config.yaml
model: "self-supervised image encoder"
dataset: "photos of plants, animals and fungi (iNaturalist)"
train_examples: 77898
image_size: 32
crop_scale_min: 0.3
horizontal_flip: true
translate: 0.06
color_jitter: 0.4
method: "moco_v3"
arch: "mlp_mixer"
norm: "layernorm"
norm_position: "pre"
activation: "gelu"
mlp_ratio: 4
layer_scale_init: 1.0
parallel_block: false
inner_norm: false
drop_path: 0.15
patch_size: [4, 4]
conv_stem: false
layers: 14
width: 320
projector_hidden: 1024
projector_out: 256
projector_hidden_layers: 2
temperature: 0.1
target_momentum: 0.99
init: "torch_default"
residual_init: "zero_last"
optimizer: "cautious_adamw"
lr: 0.00062
beta1: 0.9
beta2: 0.95
eps: 1e-08
grad_clip: 5.0
l1_shrink: 0.01
steps: 11900
batch_size: 64
epochs: 9.8
lr_schedule: "linear"
final_lr_fraction: 0
warmup_steps: 350
weight_decay: 0.4
Rows from block 11, named by matrix and row number. Rows with one number belong to one neuron. Each number is 500 + 40 x the weight over its row's rms, rounded and kept within 0 to 999. All counts start at 0. Numbers have three digits each.
# fc1: MLP up (model.blocks.11.mlp.fc1.weight, 1280x320), inputs 0-106
# fc2: MLP down (model.blocks.11.mlp.fc2.weight, 320x1280, transposed), outputs 0-106
fc1.2:521570456501463483524446496470475515519500489477473501485515499457534515464465500479540454485431473486493445502511533503499483452417424439534491569476487507490482452504463498551484472509513502492505499474503456501505446530509515543485497557511517527517648512486485497484498484559485481429498415499507500437501502526501501
fc2.2:483461518507496505489566479494485434473498499459572460495501509496493491497502501527420524497478562472477532499484500460507543508508597504472514498532501502531524508508544505509487434525495570472499501460581525494459499532526467486461506503499496471478499491507499500487558523429522504496524515524596536479510475514447514
fc1.3:523574471538493490522426488428478581551530499474481505426501509429541523441436540455522443506434456479458437499532540524521474408430490482522436516483481513505504465501469496543554457536538475497492480477496440512508483506557446503496495523531558503506545526532499526481500498526490435433494469480470500451484492547479498
fc2.3:502493528510563503503503408503461501474461520489517515498495508514414501526491522494507435504517575639485423579397488479527501457509501501546611472515501519506498524463497499461466489511434575531501491507498504481477519479421395462508504411519505481599501476493481441498533521518518466511542401508539498525553490548504519
fc1.4:573499497493466482518444502429483551566535492464455522440542527412616547437488516411486493509414439453435462494584538512510446490440461499495501516457508500500492455527475531508536440515534477480495500467524407558525455511564482557498502557479508515497547518512472532458512499509508455436485477486495500498471504501501498
fc2.4:521507521485504475504443499501507489497496519526493513470509518497492491478420504485497496500498499500493401505486506464502500494486488484508504610500505505471505506544461499504429466485463580504522502546520482454495491517502488570500487470504493467519576497498499446501605506536527466501496512511547447504508499507489507
fc1.5:550508473490498494564438501453494530565502496426426493455539563466528524471437554421529483522479446486462418513512497516531428485457441489520465501438497540424486467545475519535481396479532498473483469497539464538515484563515499522502489497493584501514515514505420501502526477573438450474500409500504467498500500569491495
fc2.5:498486519498500485433508499561501497456503537533514482499448484581391496604442496503500516435597539481503530511457513452529567487532515503512504482501496469503552499497497521490500501521387687593593510481513555485483563493502500505498488424506442422558453501499505457531602524494498531546541538513568452511562496531495570
fc1.6:578474493490494493557456501490483500603522502437451500451541561450626525460500505468482441530473436485480460493581544492521471494436455498495502504499516499500472449501499509500480471541525452492489501499511394555528487500533457501500490541501563476504535539497454496467504494515506447444498431498481489493496493526498510
fc2.6:492583519518485489507462509503516521499488498500478515491486489502501494479393513489543500500493496557493398503494483487499501444500485502490497623487510500491494469591460499566489492478500580543576496489545498476509502563508481592495497504503508493488579521498489505522516478502499465436492487427508442506545490503473505
fc1.7:580508464500495495571464455480464586698533498489444500440564562436554554454462500463487474512459424532462471497566560489498472496453445500499497510469514525485457498501500509512482476514540464508483500500510392520528478505542459511500484514492596473497544533503449494477502489515492451470495473491480467484496481547497528
fc2.7:519607446505498492500450501500501504497500506502499498495494494499500498499492503491546488478504466504500371495500497503493505500470430497500500608516522502495497498601493528592505464487503592529540495506562445472511524567514488567497510496507502502503540504499495508498500494500488433497464496408515476500525480543485508
fc1.8:631489499500480420531431437464443534618539500472432512442546582414596521439490501482481469519466449476456469495605593498503474499407451462520499526500517516479445469498517501500487455517520485474477502502511390538517468518544477499498465555493553446495544518498440500478515495507499457464481468497501476493485495516492525
fc2.8:518584500502499486502432500499500503496499505496491515494501503478498486485472510497556490490495456519500379503495491505496501499467437486500500609502504500474496499616491499582488480493500571521502485527568459453500504575511494621497504500504507502500562501489492505513516493512500456475473487476514475499509506499485502
fc1.9:550508477510472472512468500465471530636492500449469502448526544454653546465479502495499445532455454491450469495585548499506434498456444500493462528501528499499484450554501532542478473520557486492496500483537394584524462516613489572491508525498514506492555525501479515486531475501468419477499471456467473447480481527477505
fc2.9:499541506502499474504487497514502499500499502501497500494492503499489496502433503492503496499502500562497406500484502472500504496497500501505500599525514500502499501609483499546450497494466569555525500505553490463504502561519482571497493489520503459495584521500498496505592475501498469500500495461512437502517460512456549
fc1.10:491545454500404486496489503421501610612524434500465429445466432440503575478492514451500503522458501462393494499528544491483445468471507490556456509496499493507500430512485529557487492498523476447474489463486478622497386501542501545493501502495497498448555498492512502450478485499420475470491470461438511486496504498495492
fc2.10:521562507497498477480450485500501499496522496500499486500496500449497498494427501500518490498500498494501365509499565497497503496495495499542503613501501503481529503543501544551502460435490579504529500500507500497500527539570503525498500499501459471475577500498532481489621499504499499499499474493522435500502500508442541
fc1.11:510555457504469421514462505475483524598513520491470485424487521444531514462463519453574470509454474465465438505525509525500500422428450399494478555481434491477495422576448498665508450495523503504500467445522466520507489546536484641502484516499524488509537514507462509503511480489497498482502475481477468451495498504492491
fc2.11:521422501493589522458507539549547477453527632522480520488503551539480505529542458500496535440515498530505536502455499483523566494495539494497559492553499475525499593506529478455480513589482489511436498540521504498450570497478490511498499498493514484519513452497487503492497524492612510577523538540492530503498486498516504
fc1.12:616548500471459488526421496461478585617530488489431509399533554383591548446486505465494491508462431484440448499581580503495436500421446505516503500500509527451460485511500507510497469502513484495478501507503456550500438502558485549499474566484532488499520508500462509468506494510494465452492465506500468498489499506499509
fc2.12:553520500500500447501416498497497501499512501495500500473501524422499498463470513490503498497498505500499324496499499501488503537464483485503504603502502501463499500594495497561486448464501590493499497566562481490500493566503479581500496485506500499500541500498496498476591501502496432500481500497554475492500506506470519
fc1.13:482568445503448429482477500478476628538517478486488476480472498466522531454437500490562501500462489419447500479528514509483467499500509448518454504476487435479498423533477533566525500495515476441486498458500500623497391500626481670468503538487498500435536492517510517440492502497500498455499498435368473453498501499487385
fc2.13:494544502497495477494463501599505499496532559489499518500492504500500499510393494510523493481497498501521415502498543485494533487497500493515501620503502493504524511521501507529492514490485549541560501496503498435504557576584501513477486509501479451453598512500513495488611492495528498495477481484502419497499467501400502
fc1.14:582462488496453481536450481470440500591523523427442504418510559445638500431478522469501425530452451481465457485611515498531502464463495488490502524480512489512512430512482503502497473535543452507527513492529407532527488519566423506484501572495597473499501535499457499480510498507532463429500501484468497495500477529506497
fc2.14:478592513509475501505459499515501504498490501498501499497481473523499480495381504492554499498490499539490450503495498478504502422499492503502488628485507500500498468574463506574490495496500544543626501478499500451510504551519498594480496502501504486486570521500495494548533497519540501420504477424499439505531491506471500
fc1.15:497532451560481444518476489449488506522509497464480462465488520454550506468425535474518478511490483484485445521545515506452499475455490459513473564500450500479500492523472495522532436498527499510504411499520484523524497602542499515482488515587557507490600574490460499464535446525442464489485435441485456442545498502421503
fc2.15:451537578511499544376600536492518489441500500413511493533502525479471477509409483553483734492458506499539578502460551500562502442498512557516502485506494494520527553500567506523500525586469495492509516481500647474439549499515547492458503504480512501491518460496499507428580513494471541449501469568489498473506508524503543
fc1.16:604497499481496456542450466497433507656548490476445504440574584450568526453480519497496448516481469508480454497602573494498489500419446498493498510499512509498460498490501515512489484518517467501493507499496379511525466502526492512498482543493566435496517532497454500453500490502496463453486478495485473487491493534499513
fc2.16:507615473502500499507446501501501504497500503496498499494499499477500485483468508492556476497494491524498369502498496503493502495471476499500500614499518499490493498617490500607497465498502571517544498502551451437502501593521491577497503502502505502487558501498496506498498498503498437460488481429519474502500488499478502
fc1.17:493597532502493517485502488513504481491509465516503504476453441502489481505470477507490500490503510502449504487495614418533477475509532518607507500521569494493619504557509506539567507496480495514535536518534460463512505497597434478465449556496463387452488508558575477532498506555547501495506532503510432503540443500440509
fc2.17:516368520500500491500564506500533500460524497565452502499506488499498500414500558512431551500470510484500464506433499474501510499566512500509510575502495483499527494490498462365482507486499491470498484460526532510494488494497476498484505505510455505486584508503548476498510521482552494487485507459493506499537459525509498
fc1.19:532495475507469477508460498444499512545527469486473502442499526410572510410472503458506474524422471459448427503556538520511459465411464501510497558502503501491519443533485516527537460510497475493500484493537435541496439534589496517503505510498535521497632522500506502457499489501501449417489499486489501470486519523500512
fc2.19:482528538518503503506464531533515499519447502506494501498505551501497484548441499497538537538507469514476506554473498418505493465493469504451499524473553511494474496513484610525393496473484687526511488504560500437459511571494515525494485513471526447548579454491457496496553474456509508473525467518568430509567420522503532
fc1.20:493517502502494471479502476506389508499601502480565494503440488503480507506501486500459449440502570501502501571473508506471497504506513447508501500504431497494500503448505448473548501502498506502519501509451508487589512497482510478468503555510473501492532499529503538508482498478512504507486501503493507481674500499505497
fc2.20:542505513502524591504420613397577551491467431576415497448567519450500513449538535490533511508464462422468502491486452545515320442483464506498510499484476520488465512496492471492480466508542416334420478496524511437487477531441466520502500482507524540492502477471474507445509557533514500478515536502498503520429504495511417
fc1.21:520502502499500495498508539500532509505417501542394510506501498507471512510522470512549506522514422491509502484484484491447425521505316490515504499544494492453419501588506493546431480472488528527501433519570500497479610495494503664526507449663487491504495484443495444534512359545461500540502499469572450501492481507517474
fc2.21:512547488502464479499468495497496520518499498401500496543495514416507520499506498505483493518520504412523445481510502512501493507496485493501536569517502500498494467487506529528504494444499553481494500502507446559504378514508513424546484437582498516474572491479494498370496475485453492499491421498542457474507494530472501
fc1.22:484516477537439462514474497495438503507548495519497503479501514466548487464487509495514408432457477483479486487505486506436501496458441412494480622470413442489435478499472498564491496506594496462492494455542430493517449600504483542446532523505564508529609505498407495434491499501492499466468456486453508415602488501462453
fc2.22:530477507503499547483502474496461496456542503469507587459513528493493479448514488545458510409449515497527496481485507500549503494484506516503526495524531454593512544497509457516486542567498482450505616413496512348497499499501467569396483506474510503486507481498500483460516618473634486458499507560498589464471454541500469
fc1.23:598476500493457486552444476486474503626525504477451507431547587434596533479500497498487452506443433512495470496570569497501500500429442500522499512497513521502471450500517512501480492515520471507496500493513404520516471503531487518501491540497563438501500534496456492440550496530498450436479424498505454457484493526506545
fc2.23:503609502509500490503457505500500504499500508496486501497501500484501494469424504498543501500479479528499360503496498489511503470480491500498498596490507501495494493586479497604492482502500595515539500507529485462500500573502497553496499505500505500507550500498494502506530500505500448428499474466503465503554480540489523
fc1.24:471502480519479492501499497496506492568462486503505498498463517491553521495509435495455503502485500498493501485707502444484490500499508491496424531489526496482487479501507566504537500496470538487478489488514463510529478501504500500448539539500492492448514540497508486505404488508492503471453498460496494497502431487609503
fc2.24:533491459473473478491531503507500508503524565496498531491501583472549525499582469510441504489497535499498523434534506498506518577505525472427498498522507378531500409505520479508517515519505290479434511497499500496510438496539506522504405573494507519501498493539497564483474499384511465526480521504353533484483485507502384
fc1.25:552535498501496492549444503431498541576554492480441499408503561422587540433465559413538479516433453454429436493557505519518434460448448463495500514491502491500497493533442488528524438500551464459475495485512440559528455593620485523499491518492565502518534505527416537483505499500475464442499451495434496490481488547470473
fc2.25:509469514491509453501494496542499487462499536551499499486489490526415481514442525497482500482530515515500414501439500477500524504517501473533523640522503501503520512511498500500444499475441610579556483523524507500494513505496432555504498411523486444509578495493496439531623504511538488541501525456554455501513503501466520
fc1.26:559504493493474478539435503454497503597499494426468500475509509419584506463468497484501474521434471474500442503563569492526459487433477496500496518457508516497499464506499518515489477515552459506512499489517369553515473510540497526489489537505540496500567545491491492458514497543487453402485415500493496486497497530478521
fc2.26:479602534527470500508494506501521500497485497502496510503496498493501483457383505505552501499428477505501438506494498443498500451497474503496477594488521499498496480574481548570481512503498629509596501477504497473504495562536500526479501504521507453496576534497503502515560476502517488418499471464553437501589478523487503
fc1.27:498503500496484455474502494502439512501598486517560487502458499500453512503502486500478503443509561499502501576485512500404498508502532440509501504501360487492465500439505469493532501497496544489500483501457499498594499496481508482471531543501472493498565500506501497510484492484500507504503502492477506471703491497523488
fc2.27:502560525506517529509483599448563549499501419546452500485556528424500512409526511500519503501475432456490519483491468564506378472480429506485471472466481510474496495500494475487495488504578410331389486485515511395496492523443498500499501499513529535472482474496474513396521522517503502470477513518494511514409500484528371
fc1.28:529556485500469474540432505463483546572503479434457498444501546448591555473456525450497466525466454490468422482573553500504447483454465484512478512493518491485490451521487503563495442503558479474496498478509442582529461520592496600485486505502562504482501514511477505492503480510487436441505446483481488477498483547485500
fc2.28:510493498502526444501491459499492474488488551516524468490484487519462491513499516474484486476528523551509409498464499461507539517500505494505511570554509509504524505579548514514492470504419657582501484526570502472500499543517466513513493442524490439502517506504501492518604498486495482541509508475531473503536499524439583
fc1.29:595545500494499491516410510467476536543560495492419506413510552423647553469468513433503485503446451437473422492563592503512453487421467498479481511495510501487479457530475505535526461506528491489464501501515418542514459506593487573499491567475525503497501509510464523483504497512500463454499477499503489499482502513504509
fc2.29:525500506491507449504429493530504481490499524519496528459508536491482485485487511492488501500500513514499364502476503482500500513489497469508501585508509503471510509552500498524434447465472605503508497550580498454489494534503470583502491451507496477508556495494500469509624506503505443512485513510582467502501492506481512
fc1.30:588507490485453478508446500430480530574531482471451500459493504392598525439458492459472449511426447424443417509570556500514427490436438460501466508457501500494516444502482548517522474512505460484496494492517419547499420501517490555500505541490514513501556498501495502447498488504487460414485470496484500479499488527500500
fc2.30:495589521507500501491464519499522499517492500530473505485504504476497499424394478487509520501457493479501398507500558447500498436488486498522470568439524501473502474553432527535487484501459552484547499515501495491498450524504501578491494500509466463513550501499530453462569503522509439440494520505523434505506491526496504
fc1.31:535521504493508513517456486470474504502500495487462517441527524425574503460454538475545398503441391488501428514530526500527477482417366500543504517495494503497522509562443497570489446533529498492501504509506450503499471537551484641473494501494544497528535499515492486477539492566499491450503435514470481503511513548507503
fc2.31:500495577536501543498502497499570481514387465479502482452508493507428494528466497467503529556535496474472559543471498391550470504492501584493497474503563565529482491528507630505454459508440549503521499494500519480474448520500493452505484476517502398544490517494502496489566457465486546499617503534587461574500441547443596
fc1.34:570522476500495492554455483435479583673516490490428502421554547427534550478466503449493489510466447495461444495556576493496451491437467497505497501488508553486453496499500505531495472517518489494483500494500441545522429504541485522499474517497600482500542539500454503470499490538488473432496449495475465484497494544471512
fc2.34:541542480503500462498450501500502504498500503517493496492500508484500498487500506481511485488507482514499340492501498507485504554489471492500504595534503518462498496615495503561505466474500578522510493542589428482505521541516490582498508482505502504500542503499494505489507495500470427507453498445531488500499507500491547
fc1.35:598465502491458492544464473478466513610515505461468511427537571444629527432465500470468412519447435501464427494605546503501467498445437495505500526483511503498498429501500552500491465521524464511502499482520375530515483500552481533503503555496553481499508535499475498444534492514504443471488472498498498491483483506504529
fc2.35:497625508508500496502457513500505507500498506496474502496502502494500497451399505486550497496471496539499372503493500482504502438488489497501492587473520502482496499556448496604480489504500541511545502509508484467506499576502498561497495510501506493509574501501494499501524505517504451428496488473499448505520478537496502
fc1.36:586486500502481499574414518479504504594518502423464507477531499438650513452471516485531489514436447486470451490570538494537478444440464491499496523466508495501501486530500535515485472521544478497515500496524410541524477499565476554503512531492542499509498541505490507460527501528503448452479436501494495498485501549476545
fc2.36:500528522505476483512483488503496500515475495500505500500469463503486496504387502498498495542492501518498412501492504420537501473513496512502474579500548519505515472527479549537439499482475659526604501489508492482509495538520493528498490497521495427510566544500513490528599478498500496465519467459593439508579473544458568
fc1.37:578487498500492477536452482472497499581495519429462512442507544420632500428482502460500438534469453461478455494613538489552500467438486485491506527496514491518510459549483555500488484533526444508532499498536371551533436499585453507497505564494562496506536529501487502459533497504523473432508492489452495489496486533490506
fc2.37:486572526510480501508462498506508510505482500502497499494484475517497494498366503474532500513495500543491448501498501444510500424500500504501492607478513502492499462569452505558478494498499539550603503481497496458515497560507494572496491501512504456492578533503499500556547482509521503437516496436518422512530462515469501
fc1.38:572513489500501503528431517491501537571579501407461500472525507452639526442463545466500482508458449492485446492588543504537477448445456495493499527474501500501499498533494515546496476508559473501494501473514441533530482516582473593504506512479580498508519500516484530481516504518501463415493421502488484484480495562460518
fc2.38:511495518492509484514488476504497469501479507524502500499474451511463484514432502496470493537508507518496395500457508413543501498527494504513495587508525520500551512493500539500406467476460690529581503512518518492498499523499477502509495450528468424520531513500512453531648505501502495512506500497600453513573489521438567
fc1.39:545498495503475496542431509462498508577535493467444499402505546423574519433443554470517453522451455451443435495572508514516452453427464474494498529480498493498494483520474485527522458499537467472483493494517433555524488610588460507499485528511568503504547523507410510476517498513496463434499473495465499493490501544458489
fc2.39:500496520500488471502499498558500488466495520552501503500468492551419463532389503504500504482511502514501455502453501460505536476520490496524509613506501498511518493532496500506443503487430630600616499505553506481494534507502478571491495433517479454503574503493495436551600500508559502504502516447572447498566501506484509
fc1.40:486483500521500502563500518499523473556518503413475470488452406502497501501477596495505509620501502484497502500519510429584516418502526500500499500449521498508541494487456496487504502531610416513496516488468502585587503541518424448502500500551496410564497620528510514482526513527520504490561507490451481502492480541405505
fc2.40:505484500496535498477483510495514500502501506498541472475500490514501518536529506463505509512608500506486556526508503521430495554493498500501516405481458503480499507485497513442510488512488520510440455564509501521499511471493546402527509504501498505558348480465494507440487497503466592624528460535475500533482546419512507
fc1.41:612479499479487486573440468477472502621528502455462513459550586456601515467482506463483451525477458500469463494578589492503477498412453499526501544477527509492482477483503509499490462534545451502492507502504393526535478500536474501492464560495560438500539537498468490452519500526505461453489458498495481497492484518505519
fc2.41:488618502509498500508457502502500508498494502493483501494500495475500484473421514489584507498469484544496395507494488501496500448482478502496499608475503500494483498592478499600492474503502558505536499501524488446501501596510494604493504507504511502498572503496489510503498496516500450402495471441518467505519492505475500
fc1.42:630499486499464487568455446486469565682527498492423508447565582466571535459457504482490477517472438533457445494591574499489466499439451499515498507484525549495461482490506513501482495519538471500482500502500416529517479503554478523499478529491618463497508542512448499461524491503496465469485456492470461497496494537484528
fc2.42:549582450501500484501438501487500502499501505497494495489499500479502498487493507480521475494500480510497326500500498502490503501478459499500500607525514509478497498601492504590501438482504572512525496510565434473503505579510481552499502501502505502500557501499494505496503495500479422495465495428509483502504485526479522
fc1.43:626530499492495480536437469465477587618532493498421513442547553408576542465478501481473491509455438467451450498571597499488464500410433501516501503479512526473466476501479516510495459526530472496490503499497423532501431501541494505498478542493547482507521507503464515460496494507493447440489452498489482498492497532497525
fc2.43:546563483500510471499430500485502502498499505496496499485506502450499499460496505476520476493497500500499315500500499504487501507458469494504500607500504501449498500633485497581499441485501540501502493544556446480501496570515488595501504490506500502498552501497497503472524500510494426495462499485530479500499507499476526
fc1.44:541499458500486498532444511458468506538503480417474519472507510439580517453467518462539463529446472491476447501534529499507463446440476490529475552461508493496509447556439525503519448538557477502489480489548442561507468507540488510500500534500526519505532515514511501444504493571494446422488464462482500480488501526487509
fc2.44:464604600526455506517500497502499502569397448497514501512491514502499474503377490497540504555484482532488518564498503418524483450502475535476495494476506531516476429529460562558469482509381556544539525441493503455482478502557507500480485526491502425509523533489492485499559470501495527418543490441536398514539448526497520
fc1.45:600477489494477483529467452500464500624557516447437503456536585479594504469500539484491453527462470502476468493585570486516503492410479496497500544495536499509487465498498499500481500546569452505494518498508411522528442517599445501483501566496574434499501525513460496494506500504524474442493478481475479497493467524505503
fc2.45:483605500505497509507466499501500507497490500492498501498499488500498472492423515499572495498483496555500406503491488495500500448486491505500496635498506504499493500584483500608485495504501517532594499497512492446503500583513494601481501501503509500482576508497495505537503499521515476419499472416496460505515481505454501
fc1.46:620481500491478480533433470470470531598526504488446525435555575454642534455488500443465471523445449500421470489576565501501468500448434499492476516489513506481458476498502504498501460547508474486481501498518395540524485515534463505499482590493552466515525516498440500457523496536508424455452460497499465497486489500501507
fc2.46:510591501499501499501430505500511503495499506496482523499509512484497492481466505491561498492495483514501390513493500501498500488473463478504499619494505500472494501600479496575464484495500559513523490532534463441499501565509499600497500501503507500503594500494494500496523498522511447462473487475497452503515505501499501
fc1.47:576547488475492497539432483464465559711518451499438501457545514446526548464466516428485495528440467490466475500573577497494435500428448501527499506484518558480470488501507519509481472516515479493488501500489430563500430501568499550499471540496529486493526521501485507410485485517468480430497461493462487497493496501497516
fc2.47:537541487502500486498458484490492501498500500496499492482499500452500500465484513472505489498499499499490325493500501502486502532485500499506508619515506520466500498583499517572503441480500570500500499551545450494508495570520492566498507495503499500478567502499498501482552500501478444499487499466549467501493503502456557
fc1.48:534509487501507486509415502487497558519542503463495500474526549470634503482486492450486443497487427519478451489518556497498460488480439450496443542454497492502471488552483510560452463517572500500490496487526422498518473578591449689462513510461598500514546497507463499500554496546502455451498432468485494513524473547456491
fc2.48:482495511501517519500517506501521432448474505506505505506506503519426458503498501505500513494502500495503524509395494433519498488530529505506497505499504502510506534559534513481411503511371746502512482500631558497426507507491478490495523442531495439512502491495503478499626514487512514502544503523539483507575479501484580
fc1.49:616496459495492484561441442496463547698534496493408505465565572476553537431491508455491468516469467549458463495595571498496493498455460499499497513500539530498462499498502513502487482521515461503479503501502425514516458505536471520491483552487608451497523550506461516473511491503492466477485476487469468496494494531496542
fc2.49:544600457501501494500437501497500501497500506496499496494500500478502497486488507484538482495497469518498345500499498503487503500478462499500501614510518513487497498603495508614501442480505568516532500507562436463505500574519489572497503501501503502502564501499495503494504496501490445491486492431509476502500481507483505
fc1.50:551518453500501506556435514480499544635536498454444501411524582462593545452478557468531497526470461470474451487579546500529476457440485495505491530428509498482498488521465500564503482503563475496490500492514448538527463498559483551505497512499574497505509512521470530470505499524478459444501435499496472500479485557498494
fc2.50:499495503529505484488499465529497498484476510526519489499475424557421502562459507495488514503512527548496419500451504442520511489506500500516507599513525525504533500500505517500469475473463684556609485506525525503508532521502474487518510420512449433482542500512515482553566499488510485518511519420570436504549495530381596
fc1.51:598490488489492489576450471470459505638523508446425500459523590438631520439479502477487445517479461520492448496602567493504502494438443499499499525500534516499485499501500522517493500534545443525503506500517374512530472497574468542495491549501580443497517552499471489483526491503500471467496443492492481496491478541502535
fc2.51:495651493517498499505471502499501507497500504497491499498498488501501490471422506495564500496488495547499381502496497482498504454493479500500489603484515500496494499593464524636496477497502570519562500499528478450512499590521496554496501502503503499502546502500496504503500501502500459449500471419499458502545475515476501
fc1.52:598497499491497497559439479464450530656509499479448503437556571454583522450494501458484454504475450497460441497607579495498449499444425500502497514500518512495466494501489522515482455556517465503492504488498378529501469495545470531499497527490555474496546517496462500468505494501497461444494445497493482498494489523500524
fc2.52:503602496524501485500468501479501503497500506496486498479500495488500497437448505470534487489494500542497330502497499500494503477475497496501485618491504500477497494585447496605500457500503564506534498509537453471514495589508491589497500502503501500504563500498496503487510500507491408487479498465500475503520503503485505
fc1.53:503527494515487466472502491498472500457498458512577488500498552499556501499502457498493442438482528505499501443489539498428500599505509474505495564505485490482490487500550514495460500497493583472522500539496485450539433489493537500468569581489485537443559485497515485498485499470502506511435505467504501494692470461526479
fc2.53:495567496502507498502465521462504544504499520505455525474511499474509517476497457487581449391529467508484496501512496527468466456336449476498422503480494476497493485512443472531522496531507320471438474493495492424510485525500495567520486508499513507524501501445500506399422467549475462480512495524428508519413547485514473
fc1.54:504507501504505436484506471500454493474472456533535487501507593501505476503504473502496454427500511543498505488482498504403503595509498489500503497524453487439439504488513499494470501498471595468514500545496415449492460493484507500448529549494500498459507470466496473501494489484467495550459518471507501490642497408517469
fc2.54:491585494511515499501454514491507540504500539501477491476500500505504512477486485482611495427525471516487478495509497533451474475377451466497441503413452465462474495524465491562526493526513371504443475501502498460507506533502512552508496511503515533522515504472500513420427461544477503488506488514394500526407568456503480
fc1.55:620519499485471451524414499452491543574566489494438506426531553399619546444481507451492490516451423474459422497580580518500438499432431466495500512491504524448464460510500507517508436507512485473477499500511417550500449498536483550500481566497537500500525517500449507468505497509497455418490461496499488491506507529503506
fc2.55:539516500498501439501377500499503499496502506506498506469500537435497495468491509471508509497503506501500373504493499499489504504470473473502501589500500500430499498611478496550468449447488597495500487571577487464496494552503478618500481479511500498508549478491493488478603500502497442501471510503539457494520506505495507
fc1.56:601482497491479497552451476452479534660505489486429498377530537444571539430467504439484464518481405469446469498595534500502437463418446502500500502483519509495474467508494542503495453528522453501490506489510394551510458501563459513499499530498562492511546515498461506451493492516494473441499479490474496499492490539501517
fc2.56:512557469507498463500453500497501507499500500514501483444492491501499500479444512443512493498505500526468322496498498502496502500478499500500500646500507500489497466599442498584501438468503539505529498502528457463515494571508476617510500494503504500501569503500491504502515475500478435499495513432530486504500498504473510
fc1.57:611477499495474473544454438482450514654542498477451527414570597435606532424482500499474446535486445502442475498594562492498491500442459481495500513500517515498464457497500529500484486527545468502489514499506408524526457525552468513494494552494577446495532521497434488455499496515510442467489466497495489492489485522510511
fc2.57:513608474502500489502451502501502502495498507497496500494500501487500491491474510495567480481496483528500365502494493504494502487474467493500500624499505500498492499623486497594494481500501533519537493514532459450500501576525494595496502502505511501486575502498492506499497496513503431466461478438490462503506505500480501
fc1.58:507558461543453470501476488441475509571505453454495474458465510461547503459415544456524479516458469486450472500570526506471461470469479481513468527463499501477500463550460571546531462496521501474518469466539472525531498604621490517488517502518553500452536584502487534435553450511456478472475478432488441474514493513388496
fc2.58:495531460496608530499457516521505501476514503493497492502497679507471501525502492470505505456572500506507536466454506553500503457442505501508476499496537496496498604502499478541481482525497507581509460506497504469482515522493502524493465497504538498508504435492493487501478497504506532541510432504497501500519494514501497
fc1.59:562488496498499498595418500491496510563501498459433509440511531433534501493477564472522479521491414459489415506512483507523449463441437492497497511478501500473491461522481495518492406475524497501497497498527474512515497524500468534500493484501574499517501518483404496489527494585492385423475429501500464494501500519466495
fc2.59:499500560500475503452516492569500498472494503525515494505461461559452494569407491506501508476551514476529505517481525452549540473533507522506499485501517490509565431505508555501500499506401698593593501475551539483490516492506508513496492486501431458550495507496529464525586502487520521500550510511591462508610488547495557
fc1.60:613491500496468479530450473431458566642514499495454521415539542395577535462500500474461482517458439485450443496610580503497461502426409468530503520501513526470466444501502527503500457517508476501485503505501418540500425493540497519498494556489551496494525509497473500460500496502494476437482451499492480498489497497499544
fc2.60:531590491499511483500435502495504501497499506497489501488507505431499498445473504471529487487498499496501362501498501500490502500462479491504500618492503501459498501593475496600495461502501554499512497555529442486503488568523497578497501500503500500504566500498496500453541501529499432488473498500500449501499502501493511
fc1.61:577500497504478500554467502437491521638507488486453492413523533421556529465477528443503483538435461449451430495572543501520436484435446494524500507487505496494485491503492506546503451502522464490492500472510442560537497514555477500501490515510581486508563521499433502486494496530492472442514482496477496500492487551455495
fc2.61:497508498516472459499496491502503501484489501560499501472471490500460497505416504483498486486500500500497373499502499502501510497499490489508503629541517497508522486573480505522500504472457612570594488504544486473521509537513464573500516452535495497485600505501495496554569479499498446506492517412568469490534501513468523
fc1.62:574537504499500462502367500467484523578560502480494495431527496404580507441458499449499449484463428501484420499534557497517487457427417466522506540456490500508508448524474527541474486510545491504493501484515387502503495553565475612502517502486526499517514498506501501463508508526505471456481416502490501486501495543472502
fc2.62:500489523501517523503503500442505460485484510502498522499514507501438472503497501507467502522499502504501503517418501392550499492509533507507501494505551545503516530506517553482407492514474726491507493498542531481435499516498471490489486478525495401514535500501504474495597523493532492501541510521557457500576430552444565
fc1.63:514490475506440481495493505451493501585500487429413493439489460456586527446471514470516457537462486465436444514580501496513482477437493490530493525465501480504514411500439513523548485537576447481467500446510466612528400577538459495460516499503504502490524508498502502473485498521499496445505478466465526476484500493488463
fc2.63:514571501499499462501461493516500499499492493507496501502497503493497485498434497503501498499494497498502391500495521475500505481493498495544504671504510508500506510566501499572487497502490537516545500499503498476502501537545507585486501498502492475472613514499520489516552494507505496491501486471514451502506497514463510
fc1.64:533505500495503505538463514431507538593541497455427494418501523448603530444462553433518493520439422449443416486571513530528455474433439496503481515494514490475500460517471500562507421511550469499495510500504472543527479508553477549505489500488553498512511506522454522499499501512474470428515459499490497500481487546493502
fc2.64:513478515500501469494498457505492483499486502549507468461479432541451504512463506471457497504532529504489394486466507453518506507538505502511513628549523516506552503503504513503493449469447641587573499507525504494523498543506445500534494423514445434506563517509511480545593495480491480565512533463584495518517493524423590